Weights of a small image diffusion model: batches of 64, 90422 training examples.
Rows from block 5, named by matrix and row number. Rows with one number belong to one channel. Each number is 500 + 25 x the weight over its row's rms, rounded and kept within 0 to 999. All counts start at 0. Numbers have three digits each. After the name is the row's rms in percent of the matrix's.
# convs0: first 3x3 conv (model.enc.2.1.convs.0.weight, 128x128x3x3), inputs 114-127, a 3x3 kernel for each
# convs1: second 3x3 conv (model.enc.2.1.convs.1.weight, 128x128x3x3, transposed), outputs 114-127, a 3x3 kernel for each
convs0.73 101:492496518498483481477513461466507507478511461479450519454480533470480481455474491490503512483522508489499488557488475545566488516541524475544500458466472509503467477469478519518482496550506522493552518473506522511476521528510512517533510504512471494455476494495490428438506471517529505546524459511506563471527592498464525529524518484517526506502519509458487512472550580531539541
convs1.73 089:535492527512489472485489457472507524463508518445502519526531487517485488509491488473489502513442453524472498495498555509475526461527538498500479500527504496490526483479514474476527493503528503477507458474496492483481465474461462477485457469513465499505503470507533505520481478486434436445465455448509497538486500513492495547448463532505474492532473494511485503501476493539476510
convs0.74 095:476496460497483490499509496525503489520512473521508500530538496522500487516484482495508518509512511494500491463454474463454521475494513455479497560549515547554519499505513517495517497506485510488490481503505529504492500498501477486490487509505484521506470480485474492504498476544534513476446484502522524519538481540543516497521527507527497483467444528517506471476459503457463512
convs1.74 083:500474533496454519502496495482467492486510529503529534483471503477483551497474526521458497509500505540478473533536538498493508504486496523483506521499489485459452473521527544538521502503497490580542520558534527534534476518523529518517512531532482500484500497492487468513478492490476491473457478486488509558503508532452463501461475513467531567499519539488484517506506526518470468
convs0.75 107:491510501518520495511515480523489465551498464490457488494472468501528465467466461487491488496503492484494508519531545523516502458505499512527541553583605547577535518515503514510530515521527550505522534500492512519486518504505512501496500517501463443517516546522526545533465499495477532509479485464496487453497488532501532522528500520495511523487504487508484444547505472534496503
convs1.75 099:483449494476484572460424456499518524504506539521502495562473495506515473483499502498474535528496484514510529536497517516493525478492540541535509487454491510504490493501478496469517492495533543547526515498504488496495485467503464457502533471437462492482494486465509500449516499487530490465536504496515457511524508503520533547523509462516513495515499473477484543505511520538512493
convs0.76 110:514512546506486509495501465451449451513490506607590561511492492512533512525518509492509497482507494482477483482484500510508503507511502512498493512530527516475502509514510481474497502501504506516515466487505497489487502488482495505497503486497509491485467463486492503478513518510543522516507477492518521502496504494502522486474501514474485482490466437492477493473472486463475457
convs1.76 122:480533528528518491483506497526590550467451454502490489504498504533560511534507482516563516475513524459510492471521524519535487502564498484500480520560538522510513538512501547510518508482501516493518542538522477490511504488525517470492511501506508519503525491495517533533503506518495500484515521494517495522494480496529516523518524470478499520484427481515486513483465494518472472
convs0.77 093:481495508471520503465479491506483468479496561513516501500469469485491520496485552485515528483514494491484511498461517540517525468477486466467484494510514484545507480519494484501472512501483507504474507521470481514535494507500497498500512511512490499458471486496515468511525491491501509547526509548527586537508466476540529542458475497488497495489499487579497475495496495457495470
convs1.77 078:510505494479552535513551533493488480511534483501537468485543560507522518469486521503505536515493505498530518539494485563476457538518493530495489502506524461518507471513505546510490538465476495525516466492501488521539492479503509486481478465512508496503477427508503481526507540483495550494462499516508499533519475534539488517465521478453496506493540543489473471519500495520493504
convs0.78 100:517513458515508497484499503497438484490480447505558585490511517563537510546537531488495498510526498503509500515529490548504514506497469500464474532543524443463492525505450508512489481519525497496492480503481489508480496507495510502500494502492456456471502477418473470443463477475519500478481497500529502519479473514529523498506471495525503501523500502515496475461474444439457501
convs1.78 086:531464528465461518516478497490526494528558526548564555532539554521577610465506557475494514507475518535454489498493462492480431484488472487504473490486535528511505539470489528486530489493525504510529553488528512468532520509525537493503510520498491462473521474460545511517491450463504514500472520515508507510497487478478491505479496504479535535496504498500477490531491490534558505
convs0.79 118:468478501476486492481488503494447455487492442472491492531491433501510476484499500495498493491493474509501494489477466490489466527519486452489477454467459435471491503514495492489482496508481506503489501503485501474500489502495506501492496494494454472513469500516538532524463471450446482496480500495530519484513467449445464456519481469475490531484522497473447475497505546474504530
convs1.79 157:493500474479500484478510488486464524478454503457467521519457463472475457475482518458504557507494510480514484521529498548543514531537506515529512487505503507509490479528518497515524488527494521515500480517506518521511525507506494472517478533484497452499510509526512519531526521501550507488497476482533493509520511537527523508479489489493478486482480519447502492498505504555471500
convs0.80 105:516480492491479497493498519508520474464484510476542528483497537492503514530474490503479516513470486511474493487463493529506475531500465518533467494509488518531450479483463467483525502496505486497487484470507483491529511504486511510500508518507512510494514506488497505556556552523492517530521501543466494504496443455577484455521506487499524516469504488500498512487553547511538531
convs1.80 087:457490525500449462468443464493520481517539493499492466518505501496527513476474530519474521533466460522480492528540551529574530501564523507481476477490497487504510515520493522498512508543519460499481474515449486501510514538501516504458487473505488507512521492511536501504500476480508512488483498497542526487510470504526476500516506439499482486535507530511531502523504521553538484
convs0.81 114:519512478503541496474538517472453584451414575465446415475456485495445565498458518499477479517483481514494491491515522493475527531503483496448465502457445498535485522497485519508502487500491473489514501494546501453510513496499493494504486501500527496470518493444499536482497528509521499524519491477534481473517448455502493496504491480489489498502500510473468490518469503494504481
convs1.81 097:514516520498512552530478511478505477481495460528482489484498493579461458557521496491474523469495521462484536475497531501476505534501480453486481448521496495497466513468539503458515521490473539539542558525501523525476511495469502507477480509500519516552478460549480451531497511516460526502492543471518512492495492498475507535502481457496480458458457451531496500533498492507498540
convs0.82 095:487453498524513530502527518553495484517544452505540504465476461487499522494523495474496508488509505490516493537513474496520498501454487528494506456448483429463463488498474519462517496499513479467493501486508445509491497504498508510507499512518462479516488483508436476476554472486504428520488472507461490466477488510457441487502509502480534555522517560527518414493562439540569483
convs1.82 088:502534527476509510491500512482508569480503557486485508450485535449493519487484495503522494516499477526534461501471488525523515540533530511430453515483458499525470511525533467551573484524543540458533526525542493562535524495486494527497508541557504516505518531507523539508469487522472493522468476509514504494511475478504478474513517509513470481490475469512529529501518541473504527
convs0.83 096:486503489476526499497547469473473467487496543435475525478519486517568529503528520486505490506516495509514512469488500474527508483525525494504503505520490519505450515471507518509513512493496503489497490511501503512502490494491490499496504498491474493475509471504496465487505480491471514561486515537525504520506554494488491483488472493490497490516504473525550492541513481525523483
convs1.83 103:523494513542531543526519537480473477480491512469496502488501509517518492504499498491485477531470493486489510528498516554511500507530491525498492456521478515560521503518505486464463496483470493470492479474509479528529485485467495478502487441506455477473473480518531536536550523510494510520458496483540493496488494467518499474468509483497488491530519542472445443484483458504465455
convs0.84 099:502494487477466473528506478495471517468449463456487481514515491549491460525521476505505496515499507506476478494548493494526484527508475497481499478498508533515479495502492486494467479475463511508506496483515452484504500510500501504518505497506523512530482468458491468465522525463441518522436530563498493490554525489520510544522522505505502499479497504507464505519464531489503486
convs1.84 119:513523475456464490478479460459484520509513547511522523513495512534466507499457455519481484508481489491489489511472472524491486488487503540536521470472525479479532479490562548490518489478518486531505471556497531525479497535505477519487477489494518519468506526489506506505485493547504509531470489468510500546501502507539461459510525530499506511524496506495484507524467475552518473
convs0.85 105:490519447500496454474483485492482422445454425477474506510444506492424489483449511491482498489493524487487523482506481474493521508513509486503514484461527503497498519527495509487475493507490510509526496516488514503517497488498505494497509493505493515450470486491494490469452569550463602512481560455495511502500509468468490513477483504484479503497491494509500520537486551536484593
convs1.85 101:512501471499521462508517478488516523512531565496547562495488476455458457468472476513504531527520530502564494521524473501477436516478465464482474494488483482490501512497500468472520509485529513504476487456506496415501480504568487512510509500496507523496481477506490492529516482503524488504495471496508509488528507490512491494457503520478488515478472506458531490471522501508514508
convs0.86 096:513506525500487508495521500483481473575448464529501459485505537489506465501477478504521471513511483518518488520467491540531486459525537491466508524466468485517472495475480468514497475511505477494484506484462486490466496494491478501508496499485501527479483482485423477551456505507502482537499526541517509482476492487457483474517514498499505516509518523489438527538468484551550496
convs1.86 079:480511530498489513502481522487470513475486503481471480473484502491506534490527519538545513489504467555467451524512520507480531538529506497487472529506463530528486503519503475484528527519535504554508496563537512539538486515441485542508491543488480517517501536481525517548465508492496483499502504477524497486524481488526496468513484550477467480462494480530503531488525542461504535
convs0.87 102:525463509551498482530525506500482501532449558476517546452478461500468480536475541495519493494512490507506495517556490490540518484501504502529506498476467510505511466481503490503506514496472508527523523494516532467512493494494512509523509504507504487496497492465476490440491524559434494533508505500501517533522529509531503487513511505520502498506536518510548579507521566498511504
convs1.87 095:535526534492535495503480473496535532489558578481544565461513549449476539477472532474474490537522459513506464496523490498524499520500504468489500509526517477499506521527478513498521548522536490483520494508535523530502499482517484463468441465488524511503487492501511508519529507498503480498460453469470488496508455472473471471473485501489501506509521496502494492503509511494533494
convs0.88 113:474490504476492500491482484500539490514508490451450456554538465497557519495463455494489479497494491503480475492469443476474471501488469491521528530530499496489506488516481498518512507452485502462493458470516496494482500501492499505504518522513451476473472471502504502523501551568436462471479510492467472474501541475529502481528528491508476475466493515460483498484479457491495475
convs1.88 113:481527524488500517511484472481494498479481502510563550475486517498553583488541579529505498481503497542502506522520515495516481493498524471496500511542526496480499476452507503521500495492497511556525546561519503526533470494510523569510510517503493532516504461493509464479495496499472470472466474507476503495532566521457468489472503474478522483525557517486478493483490528471512513
convs0.89 101:501459464483462501522490499482462543505487467424521504505500502515479472548503489476482483492521498514504499512528534502498528474460452459430474481494494494489513503500503475504511502528530477472485507471485485486533507515483524509491503507492467491500489480534460500514498501602489461556440485531473491477507474464456492435520506483481463477503491501519497531509502527468526458
convs1.89 067:472474496448496482499495510483503556504542567502502508486507520484484465500499499515514483523506504496552564510470436490500486528515486467469485513523527483522498486452490481513525484444467470496510509467461471498478501514467514532489461471429527541469510513517518546511552555515503548516489512491516486495504462478503494486523558519516538507497466480496479489503492510468486464
convs0.90 092:501516522519513504466498518467488423477450490566532496545515517487511532489489517473478509508504506483515527511486519508520530450582551512487445552536546514568505527515530512497490492507527500469474480515500477470478500491525520489511510509507501534538517516481505543494476485500474517516502486537543539525509457487512516512504506494515503516502543499463496509497465490483470507
convs1.90 089:471435454544493445475508505518528535500479492513515485507488512552549520486499501507541510478523520485535499525505505475494495518524505473471477471500520550510527565538504511538501492533496524502527480522520481492534501475480520496445494510487512513512565556524510530505471501508461541521492490507523474465518472480494494493463490504486480511492480516560564565491488577496518552
convs0.91 118:524493475494496489516504505553529499515538520485497465505464483585546512520524503499508487512503511514517499472468423511505446493500489530491513500516530495511505509491490532538495510534497479479463501478491475495524511496501505509496506498504519498504469503461504507504501504481503539487468430463516495481555540504524545490498507501530535491492468468512514522485496495512484441
convs1.91 132:481527511479487502479493501455468477490567527542609590477510523483535600490505560500474480524505525541491477517541500467530500494492483482517510514521502449456486512530517506512512509514496570556540514484497507497521484543528525501525551525495483464492488425474475458482508490484456472498480505517513536492490491487477500488501538511514566526523549553503504523495533523522521525
convs0.92 092:501505489470501484530513513510496550525495539475461470519441468539442480454468487495498503537504496519490494483495503545534501493583564461512501490508503489512475512524517505515524505496509521491527531519540538524529505488498505495499499490491479525503472562519440488480488529523504543497485494515513494479554492467492478447481504483498504487502503517507515498507490506511484526
convs1.92 098:473473515482495504476500497500503540527498500493473511536524531559526480509513508509498496490508527527488543474469490518459496563498512468488475482471481526521535513485542514454499496487500477478442500496469483450487469445486520517490498482506482523475498459447558506513498507555517513498462532456548519526489504520496462462532495535486511489489503483495516497507498478528508505
convs0.93 096:476506505494483534484500511494455456486434498531475481463489458457494466449477498497499474508505511477477514487526510526546493524552505510506503426486491453445504471474502466499526519477513495491472475533479492505497509512497493489487492489490525487472519530544491459498561486469552506500563516494480514494450489518514490488445480490493512503494528522502491490480495486487535452
convs1.93 088:454505501513471542535496534460478547495488543482462492486509501467496497485534489521561496479532509536521483538484496542485513563502485503500533506535537491508518505458485470483468512523502545538481509517488506539514503550532504568517496547531524525501528522514501531546483460506492488496496500491543483542516472516505513507507503545517465485497502468509492495515524508499539501
convs0.94 100:482501489521507513511506509528504468502501514522540583492478561523519518552563570484514501483477474477469462502516513505536538445510546496544519534495489505505499475485484490460476490494450530509499495491492477509482491489494492501492490490479534520488472467438515502477529527440540517502501497503537488513480493538523487482508524455518515465510498504515512485511514473503446450
convs1.94 099:506470521497435473525523521437461480446470508507470484490505535520525545503536514502547446497551466534503489509497463508485504514487512542500505515513486451504508498457499558485498467476477546532469451514476463469506519510503454479509486475500436485496472482469466481478515561499494532513477513518516443492498474488531515499458498523489487511474508494504504476512506490526470502
convs0.95 106:488515527482522479488484526468434473458521512521502549524512481511496517445513493473501487471493491487519459470444469462463506509490491488529509481507501471554507493484506495490492454482534501482506518479528526504483493484503494498489499510500462496422467523504528472473463486473500541493517504495508540498484503486503496463467490495509503487538514508506513523478510483494511498
convs1.95 068:481484473507480516535525489497492437500506477496498539502523539522518537489517508546487489493486506550533557474484459516479435503489473491495460519508481524489474517498499466502513508475490489508516505498504552487488477482465506469518523550537503494489534548512531484519475496491515494508489490508476487533469446508494501498525527475488473499502504528499500518464469499490497496
convs0.96 095:477477455518493504519539481515562536467499539535489442496495485466455508491460497504523512487508495506524504485497495500544505503481529495543522478465479509457505513516516513515523497502508482510496475514510484535511485515522495509519501510507553551519510521536465496480488513539451464524499529523566543510505478498473496480542503498502511511514505479492517499492489477495476492
convs1.96 094:551498495497497501473459540519557541506491513467448464443516552463514505512534522471478518503465502499473501482458475499457486510501510520467507540530526501546513476519521486465517543489483514486453483475490455509481507469460514484478487516555541552503497477532528532544518546490493522505501472492516471521477506479459481486465486495508499517523498476482528515495546510481468492
convs0.97 112:506466484538507484513542512493549554440461562445398546566562533456495570475455537474491493475478495484475500492489514495495522495466533473469528507503513514497491498497489501493493497483484509494482500487492503495490503499496507502490510505494477466453512472442544537493446495539460441508495485477519450494528509488491483472516520512481475493495490477492488505465498475457472490
convs1.97 115:518511495530514561546510493506465451548463495566508485521502539578493487572585511472466485490489510485503538544506490503464478497467477521552484487533504507533511505477488515510475487498483535551522528582527517545525545521496497494481505490489505515548462463553490474541468497525466495521497497503477452504523487493470452521487486466498475485516490469528524528518548526486503532
convs0.98 089:479490485494487457503484471494489451495506501478470502474484482461453465499522488492486485483473497489514496495453541496502515501536496470464524521489491465459476496497500518511513451486502511474482514514479534504495505500499491508489497516490465527510473542485454546499482491492484479458442464467571520469491509528454482528481491503466509454474502456509480511541480506557476464
convs1.98 078:528491474486480485519499539483475543456472514460477496467487477497485488493504476508503510514551509503553478513519541530545526524582512509499513523506526497504501505523497486483485507478502494524509482535513475558512507542491510514510494523506509504508507517525510534524485475489511508472508499468536468504541513513508503490525481503513469483457482478512521529501529549488522542
convs0.99 092:489519503502489520482478495457453435432477466479457498479448466455476438497509464492478494494497502495512503515552545561467453567529464511533449483508523490474450486479494476470516472487513496494500513494500508503513490484497492480499494488494500485496536509483495528493468474495470487481488454500491499505481498503470487469506500499501489480486489487532486531478466488545463442
convs1.99 079:490501497456517517510518504494476497455477524476469496489511475523528495517521507525541546495499526505564497556535500528532500489515508488491534504494540458504501470502481485499533520494495497534522517520521496543525514524500496525514521532467545507519538546531508500539493521493519540469520511499504491483502485489491494525505485531500498507464514491525518525524506534518542552
convs0.100 097:501487499489487516483482510502465475467479483477467464463478472491518494525506500506483479468488476474487488518519519478526547463476507536530492459487509434461487463519515487485517479497503489463491504482513497524528494490495495488489505486489476476494519478532505511481546458475525471466521476460443507521482459497507472504477508508488467493501487491529533475515492488478499527
convs1.100 083:490497542493506518520484492481514562506541563479531504501519529486527532501491502505504505507552502530520471475461471501508516522552534440439463510482468536514478497499520488494487519511492493479532440490513483552478509465469494471474505515576514551536533530544549587509481486502466460500475475502486491444514503447507488472516557515516514519507475461522516491513514530480486537
convs0.101 096:513485491488493509502479462501491514458482538477486543543561545511508506520521542517508511525522492523502489473506485490498489507527459461491456489511485457486474509527529491517517531518496507485492490477473510497488500516514507492486502480485481486470519517530524513500479497471456488501449499531490519500481495473507513511498470450509489456476465468530529503475497506482466490
convs1.101 112:541520477469461456507463512458425448474470489487478486451478461481504507455513488477491503500453439515481482509494473523518502464487502520522541509530519508530508466450500497477521529507492521515476450469474479512506486477482490480521502502527498483502488509504473492525514524519535510510496505491484500514497508505528510540495470475516476472504490492492462481509487481525444495
convs0.102 090:502483484476475513485483494497449442476491504440446440480459451498493496477463448487476481493499525507510520481512514517502502468461494489489495488526490505539527476488463495504481501496495489505478511533478522534489484520487503498501495490516496479516512513495526517514523506490505507496479509535459491509471526481452530535502472474510506507468513534492488469504473483469452469
convs1.102 084:465513482464486486516486459490472525485480538471462533486488465508491527513508468546523504531513463521531488549507495532503472508523511499495522509500543489494485517564566476545557505547515439517482452475476476490445493511464525538520538492503476537536520556516532558526493461466518497455480478476514486500498492531478508502481514518465513498462512515498478495507503493468531532
convs0.103 094:466468472493482506473500487461444459477497455495516481455468440496466459500511528508487478494501497488515485519487493548523471524487463489524536540532512466549530504496486528504508502527503482510515488509516492535495497503510497481490483499502493474492495534543529524531571547534506424449464463480446456485514478513497485508486505497498499486494511497541491533484505480486484460
convs1.103 083:481490534478460479490451481483491512479493526476512539504516560493524552495472514511500499490527492538516496546535529491495506515503533465471520463499501476474463486532544512510538564553490512518509516507503478504508493498497505493540508535506524545510530490484518466478475498472455473481443482495463493480456508462459496476455520525491541531538550521488480468481506521499477484
convs0.104 100:494511522492521491488505490420505483429527451445474438499482493490514466469492440499494490475504498481511488486486463522474477496457468508468476537516495516505489490503518452492486466468469483534528490565532510520511482497505496508485493507483493453501512458497495473491535463473492480521464515582508505538498434495510457457524496470495500512510514494509513516478503528504509520
convs1.104 104:484479533512472480523476462515488477516503501511512503500494495538544522527546505511502525508494495524513480535482487527509529504516540479487485488516473487489456479539545505510515525488483491494534443470534461468497535525533524531545495514532442468504501475519501507476464448466507461467503470517507521544501515519485502501503487513471515471469494451521498501519522530554542552
convs0.105 096:484502487492527495524535502490506476496453410464499426488458454483501490538504475493511494475497494472479511506523481534514502562522534500524513448510492477496468487481459509507485488525518495501511502522509514490478504485494509496485504494501494533547477521500506540493499472479525490476466442407506503514508500513509531482513503480493519493523549496508524533523506524482464484
convs1.105 104:483506510498493524505494478468505498472484503480441494509526538524544514519543485488470475476479510493469499498510493495516502515499466560552516536523545530525494477467494474456458526541518481497469419476460491525472505512470511506479497494507519539504517516515507511528537550521498519515512528509519480462477484505515534497478479475510520476533495473494466517494481500509460512
convs0.106 098:489472501482526538513495490480484449502525489483488491447462475488492496453495502525500482513482500506484503471464489499465485495499520527511519501481542518484570512496488498500526540499500503477505476473564487497547516496493511501512505504506546522507504435497511476547518539457518502513483465523480449458506506521539488465503479487543451488507486539478519493496533498508519445
convs1.106 088:498472486460439488483435470486479519504502547512522544524521543522515523486481477491467513507487527523528512525524514498522536536529546472513508469463494484465459504496544562502495559521462493503543477485543497528538509516515532499517475502541547520473505496522478465502512507490501466482470487487476493499488476501489508530465475496493510495540515484497508507502520521488522538
convs0.107 091:487504467490489482478492491496483495478469551449520587500535530445449429444489501483484481483497473480492493545548522518516495511528532474464483543482489531504442508516492510516511524534509516502480522517481474524489489488480492490501490503500466547490526522479495488515481502509517518499501539542539468480446438469471483559444474494472500506497498513522510506453483518416474472
convs1.107 086:518453495521497484487484491476479526454488517463479483492503526492487520467500488492543530488493492482500510488494540497494534493499474567541531535526555550516514543476496461488499464494534519505519530493508533506486471469492458478528508504513484492485523510514499516484487484511509517535485530520484525537495522487487516483501492536518514546498477512532544543529509531550515507
convs0.108 114:494516510480518524500495507467450478543483441502537535480506534500517504474506509498499491483484506497475509530498495522541508452473489503476473557565490482540509495509519470495488492474482482490514497495497491458467497507507504507507495503512490511496456467539502469499470467502507480487504483463530514505509509474453509478505512493511513506491477495462455456548543467486542537
convs1.108 136:453491538492489501524518521493547549502509514450499486513503549504540562552520483485488498514489508469490484497530529517518512531473510466454481510507517525510508513545515509514488551504457498488513502539514472523510534476493501476501497534511491504526533533479535558533483487521471496481465478457498492492485496526502499481516542497515503502484507487539536537483505549491495534
convs0.109 104:502495508521492463530495509500502496514503527526468456466472482483482461478496492509503502518504509501501491511501487450451486480485492470501453448512469455506509506491507514519505520476485489503507498523493511516486507502511519506508506495494444491506441479489461493523477475446494456436535425464456487525443475473522496480488486485490477472501514499506558480498533409520511426
convs1.109 105:517510486516546506544481491475498555501516603483502555475477543471488536483483493522509521570503508538515499492477493516467495562513517502474507521487465508511451499487491482506518485510506490492518523493494512528519518517530498505485470488504517544504519508478531550486504470516473472479477477496531508524548512500512511498499521492496494485470466470508511521517532552514540540
convs0.110 100:467491487454481453488478483470486497435426492531571590476441452486501457502486484495497489491498507504516492479483521506514542508523515493512517492523518490488474490479496478502492473495510512502510522483479481504478515497487509494516496497493491494504508563543448518479498470441475473478468521530519503510461505483493531542483503483513499473500466483511505467451471459511482475
convs1.110 106:471476484484493502508508492490482510465467498469449475486505479519516486500503491545523495492492531498506499539531533525538506534516509497487492515533516482524519478505495470485519512521526510480498495518492496495498511518503533498512559526512511503503485499519550557528490495477492518505494519500502514524464475498496472500552558520526542503518525514529523519505520522490481504
convs0.111 104:501510507506513496481503490455450437496452436513437466471473489467460470493500515493479510488477505503507504574538485551512439527545535471490526534518496499529530524500516517499501519470478495505461492499486496500490505489488494490484497508496489486501471506505514492493463536534509533580505512498508497479481473547484485506498518498495523524513488519504516546509543561492524517
convs1.111 114:452473495504464444485494489463473505468493570497509535517526518520536484483472462486506490513489496514509508522499544553515513533501494517550545505495509540502501503507520494461489501496457466470510491495490482521488491465488490481479490505549527554508494512515495485474485484530512501559475445470467480506487507545512496497486524527493473526503496494480523516476488529465544534
convs0.112 097:516490475521516484489508480482494506495506472510479439481487509462514490507561539495488504504494512516490498505520513519483499500501503546522502501494477501528556479480483479482476482520506518487502515474501524478524494502514492497509500498501511505499522501469501494459480499519494529505482492477477524534500505494491517556511490528473498544500491517440474481482482525504474473
convs1.112 124:522501548484529509469500468528521503541560537472505585487511488508518540508498510499513511507499489504510544467458444463506479490498501496516494500486495507489480487488492486470489466494522508515510511492535548518516501507530505472521510488509519494543495496484524522496500505544543516536517509510512508491486483521506535514538512518510513479525508520514497536481484543508478484
convs0.113 102:509527510523491494516506531581649594548555481553562527531524555516569590499495481509506525508519499519511492506530513508500457519514478461493454470513523528514485498486471523534505519490520491498546502517537515511538508501499504517496525500500503523484490528489473479446531551538509489480498466446508482468495490479458483528485507478496457487530467486482541536510515523495500518
convs1.113 080:502507517486481487525530513510510456527480425523457439467456487476449494491492515478444476490476472503434465472488480460470458493493481500478474519509448464450466473506506466492500462463527450443477478475481438497503474472491457495483494501483575522515532448482494503483525527523499498523508470464516564539516511516494511474522465435496461462505496466468485506448500487466480499
convs0.114 096:458455521531476482524512502515510492569619533538576470502493526467488545535518518495491516501504517493481524528503465501486464485481485474446473464427455456441487488531484483520509485512529470493492475508497504505505488473500496492509493504505487457486516509526510518521486535508548571519483524485511495477515492522498532488503488498520471500498482478506487499510525558524510489
convs1.114 080:498458454500516504511494481500517495529521502459488481468469482437479479438466488489515505522533469494526486498466511485463484492498501476515503444470427505491440480490492512473494515521509488474540487425460498473513487522513458481484500492461524496457484494503471464461478480493456462481471490491499504452496507464498497491493529512526483473503503504520504470519528493507490526
convs0.115 093:485483475484485507506495512514518532528509527503472543533549502535475530494518582527509510516531469517536480571531550557552537517528501443516517473485497448528496497491482488497487515491504520470503479475487480478489499498506497503512491485487526438480492483447524468455558500534527482486539469507492481523545518538449478530517500500443442502458466519489509510492511498482464476
convs1.115 082:502528510488535521441488485461499483481519528533529561497501502484495511485474517512493528517497517524518542503486482481508444447494487490505530497512517489504507482484475478494508522526520456483496484523488482492503547520510528502565495539526506500494486511480522516490516518500481507496486469496497542476537464479520491488498503535522532528540541508518486523538508551496522505
convs0.116 098:490509519457493505490475494497523467506569539516543615504504531500521534577510528495473487498489492504485485475530546440530497445496472521499479480485503490449482465452515514481497498508508502497470506527460507541485483499499488495494513508507496494486474514497513479482508477432524510417464550491466518479453534460481503458518475510525475481538537476506514506503470538461460545
convs1.116 094:511555550515524543499471491472501523455500505485488484538546505514513503479521486514537498487540485474505485474475544494511527496493505456498518424509504487492493518467499489473492489521499519451492523521460523545529542509541487506528478519485471507526481469502530469476488550533485542530498491495471452508508468475489480462499491477493487489492496507532496488563516513483489491
convs0.117 105:486487508498487495505489493477486488460503493488445495473509505508524520478577526516532501489505501483508499495500533510501513533563530441510568496511522519455418474502535482472496494495506507489494502518500511529497493499498489501504492504494489536562493466500528478452496489504464509531491478534493507467493567542475527484473506499446519519476527466528502530499480502490528535
convs1.117 117:485560545516520458494472509504502540501527577501507536492462499556539528505526525482507527456484481465450473491471525530522526498494509501498476533528509517475528488509482516517512484524526508509540502464529546507548523515427513499524511495472503477505481496520485469450485501549502537510481486477504476510507516511527537518483511520488502529505504505510496465476517493498527451
convs0.118 110:495515499503502494512522471431524476476574590478519558480468483531531500549566575514496503487487484496507489464514526475500491423449483490492514506481487545529509501475516471497497494506492488488510503488497487488509493507494498519511502498508522554507465475532447462440516545514470516542448501504480497491489481482493517516482490493515516510504491516498525509504503550490440469
convs1.118 122:501519530555576503547524537482468503541555554508524561493520521486501540499528507481494501526514479486467493433461460455466534500483495484473496475469483492495503505499515529504532514526522519521513565483577515505524504494486502506512509486482501507520518518519537528493492522525493511544478490500522505537512484501479515507492493488482492486511535563512523486534574513483500462
convs0.119 103:522499493513463437505479516485484508527497503490499542516594518490461494519482558481514501528494493527516511501535514470513517511553492544514478490501481487504471465465483504497503489501514497513500460531535480496498492493489498486496521513514504500527497469451501495526567514501545499544527498524509551538492479503475452478506503467494478504496490503493479451501490496496509513
convs1.119 083:467459493529566560518513507496496531472514531483524530471497473488521511461529543471504503515528528518547473536476468521516470526523519541533530484494528479466523537513483522485464487501503477463495464494503468493497520523508493492523542530529501454496464475515445434514483513534448497505449475495509538510533508457483512480518507494484487536470518549510491511480471438501493470
convs0.120 110:499469492528477500516516477558603519595553518589537558502601505535554516547514489491515502504518500514535494549507478514489488463469494472440497440447499472500529496508490477479478496465463484496472505512495495498484483493511492498501509502507503434422509422434466485469535496479506504493515514508498529516541537490535551500487524512514512503513508479425472483512461456498463484
convs1.120 073:528479451477494498475525519495488480493519535488510526438455498451451486464468497467482465488455474469467450476528512489517496515533508524519513535508536500517514447496500448453504452469520523465552504514517463532493462497528519565568481467501535510469497446468515477492498498480491495515472485523535543515505499476509495479512499505488466511455461482476508480562537437486500441
convs0.121 107:488506512486480481509499507517575619485507477482462457514512480546500482502531514514517487523495490498473489520470499488491503504439466559488514527480534494507537508511504515486467497482474502481496503468522520520504508503502502491488500491485504529543519527501526525511494592576529525481473435497554514462540502512508484446508516505511497472494469471464466566473477504516487485
convs1.121 117:505514507489455535467479492593567516523572510475503494490506494480466490541514501482499508466478495522509480505489511469498469490514501529497476490469455483498464503499488510502520513511517447481493476491479483517526512505509475462493491470462523518505464481535475537513554539526503487523460477497531491461510483495472458483517524499500496489556504504487514497492525500435474514
convs0.122 102:489482504495522525499510497549531521519512520549517531510519521521509476478515493520493486514504485500501494511506504469455481437486472490490470494480473471514480492498501496496481501487472534482517522491528489547542488497497484490498497505504520513536548493478506513461493532530504529448512567490494528531499527513472464458493495498456451463495484493507510470512500480478470499
convs1.122 102:503467524501476469501461456506491482490524517507496480504518514509495484474478468488489498491529492525478453502525500480523501478507484473505505498481480491465479476476472515462462508505494484491510515525514495499515502468519524501523502489556493474474459458436503478479533516508512493502477467505527499475499483485462464475521491493517479470508468481470498501495511508492504508
convs0.123 097:479466455458470506496456508524555482524589533512541518503471491506516518460527483486476495504504507489512509477488512431458523453480516515493475538500471530481490492475460514491496511470494497492503480505514498485501492501506500511505496507503488444522529452505507437459534599596518520556479465511507473530474438475469474453477520537502492521524455484557514493492537546456502552
convs1.123 095:540524517521519511493494461502519497470475485476465495481516525439434493471483490525484495489518535506499519482514538496505539504523519500468462497493430515494504472498528511517510471522465473472510468476485505487494498500511498514530487578514467482524497487491498484479501481474504517497456478478496478471518499519523485521518525485487501508434478500502450457505498489486469472
convs0.124 098:474494495491496507503514501504591582552590524515523449492504503507559512498537517486493500484484493483489491537498486553497465543542531516517512480493470527502511515493515516473480519521510511506482517503493515526487499493497492491486505502498477503485507489496456474487467482429503493475456469470501493510483521480489540522474496471452486485482475496563549524504526543475510500
convs1.124 074:465462477466488494457505496526517475559524514495492527441480491474481484509488449488502481455499468436457427462484470461482492492472483526482496485446476491493493530513466461479487452499505484468523508492524512446449464509516494497510494505524489465489518488500528481487508476471484514509479492493506511503468477494486475498523465462526469481516468496494477535528496496504460483
convs0.125 095:511464495508506490499507530614596561513516595557622530583536462493535543481504563486483487508472504503473494470504485455483490450476495454444486510523492540493500488461471511481496523504528496508448491505493456497522508516512489504511500500496508510514486472480469449497485529507467536523479540511460483498479491488525476509529502483532506502519499519527526525472514506533523538
convs1.125 085:484505499505540458514557484478514508492484491474493477463433487457435482475442439459499509490491534484478516448504510485511437472501481461497494506540506482470469438456501513534501512510521509537491505546489509507500458499520526526479515532541507505499517434481523456466515526501508499472482458493540529548515498519499485507491477469496497482488498502510488466516541502539534505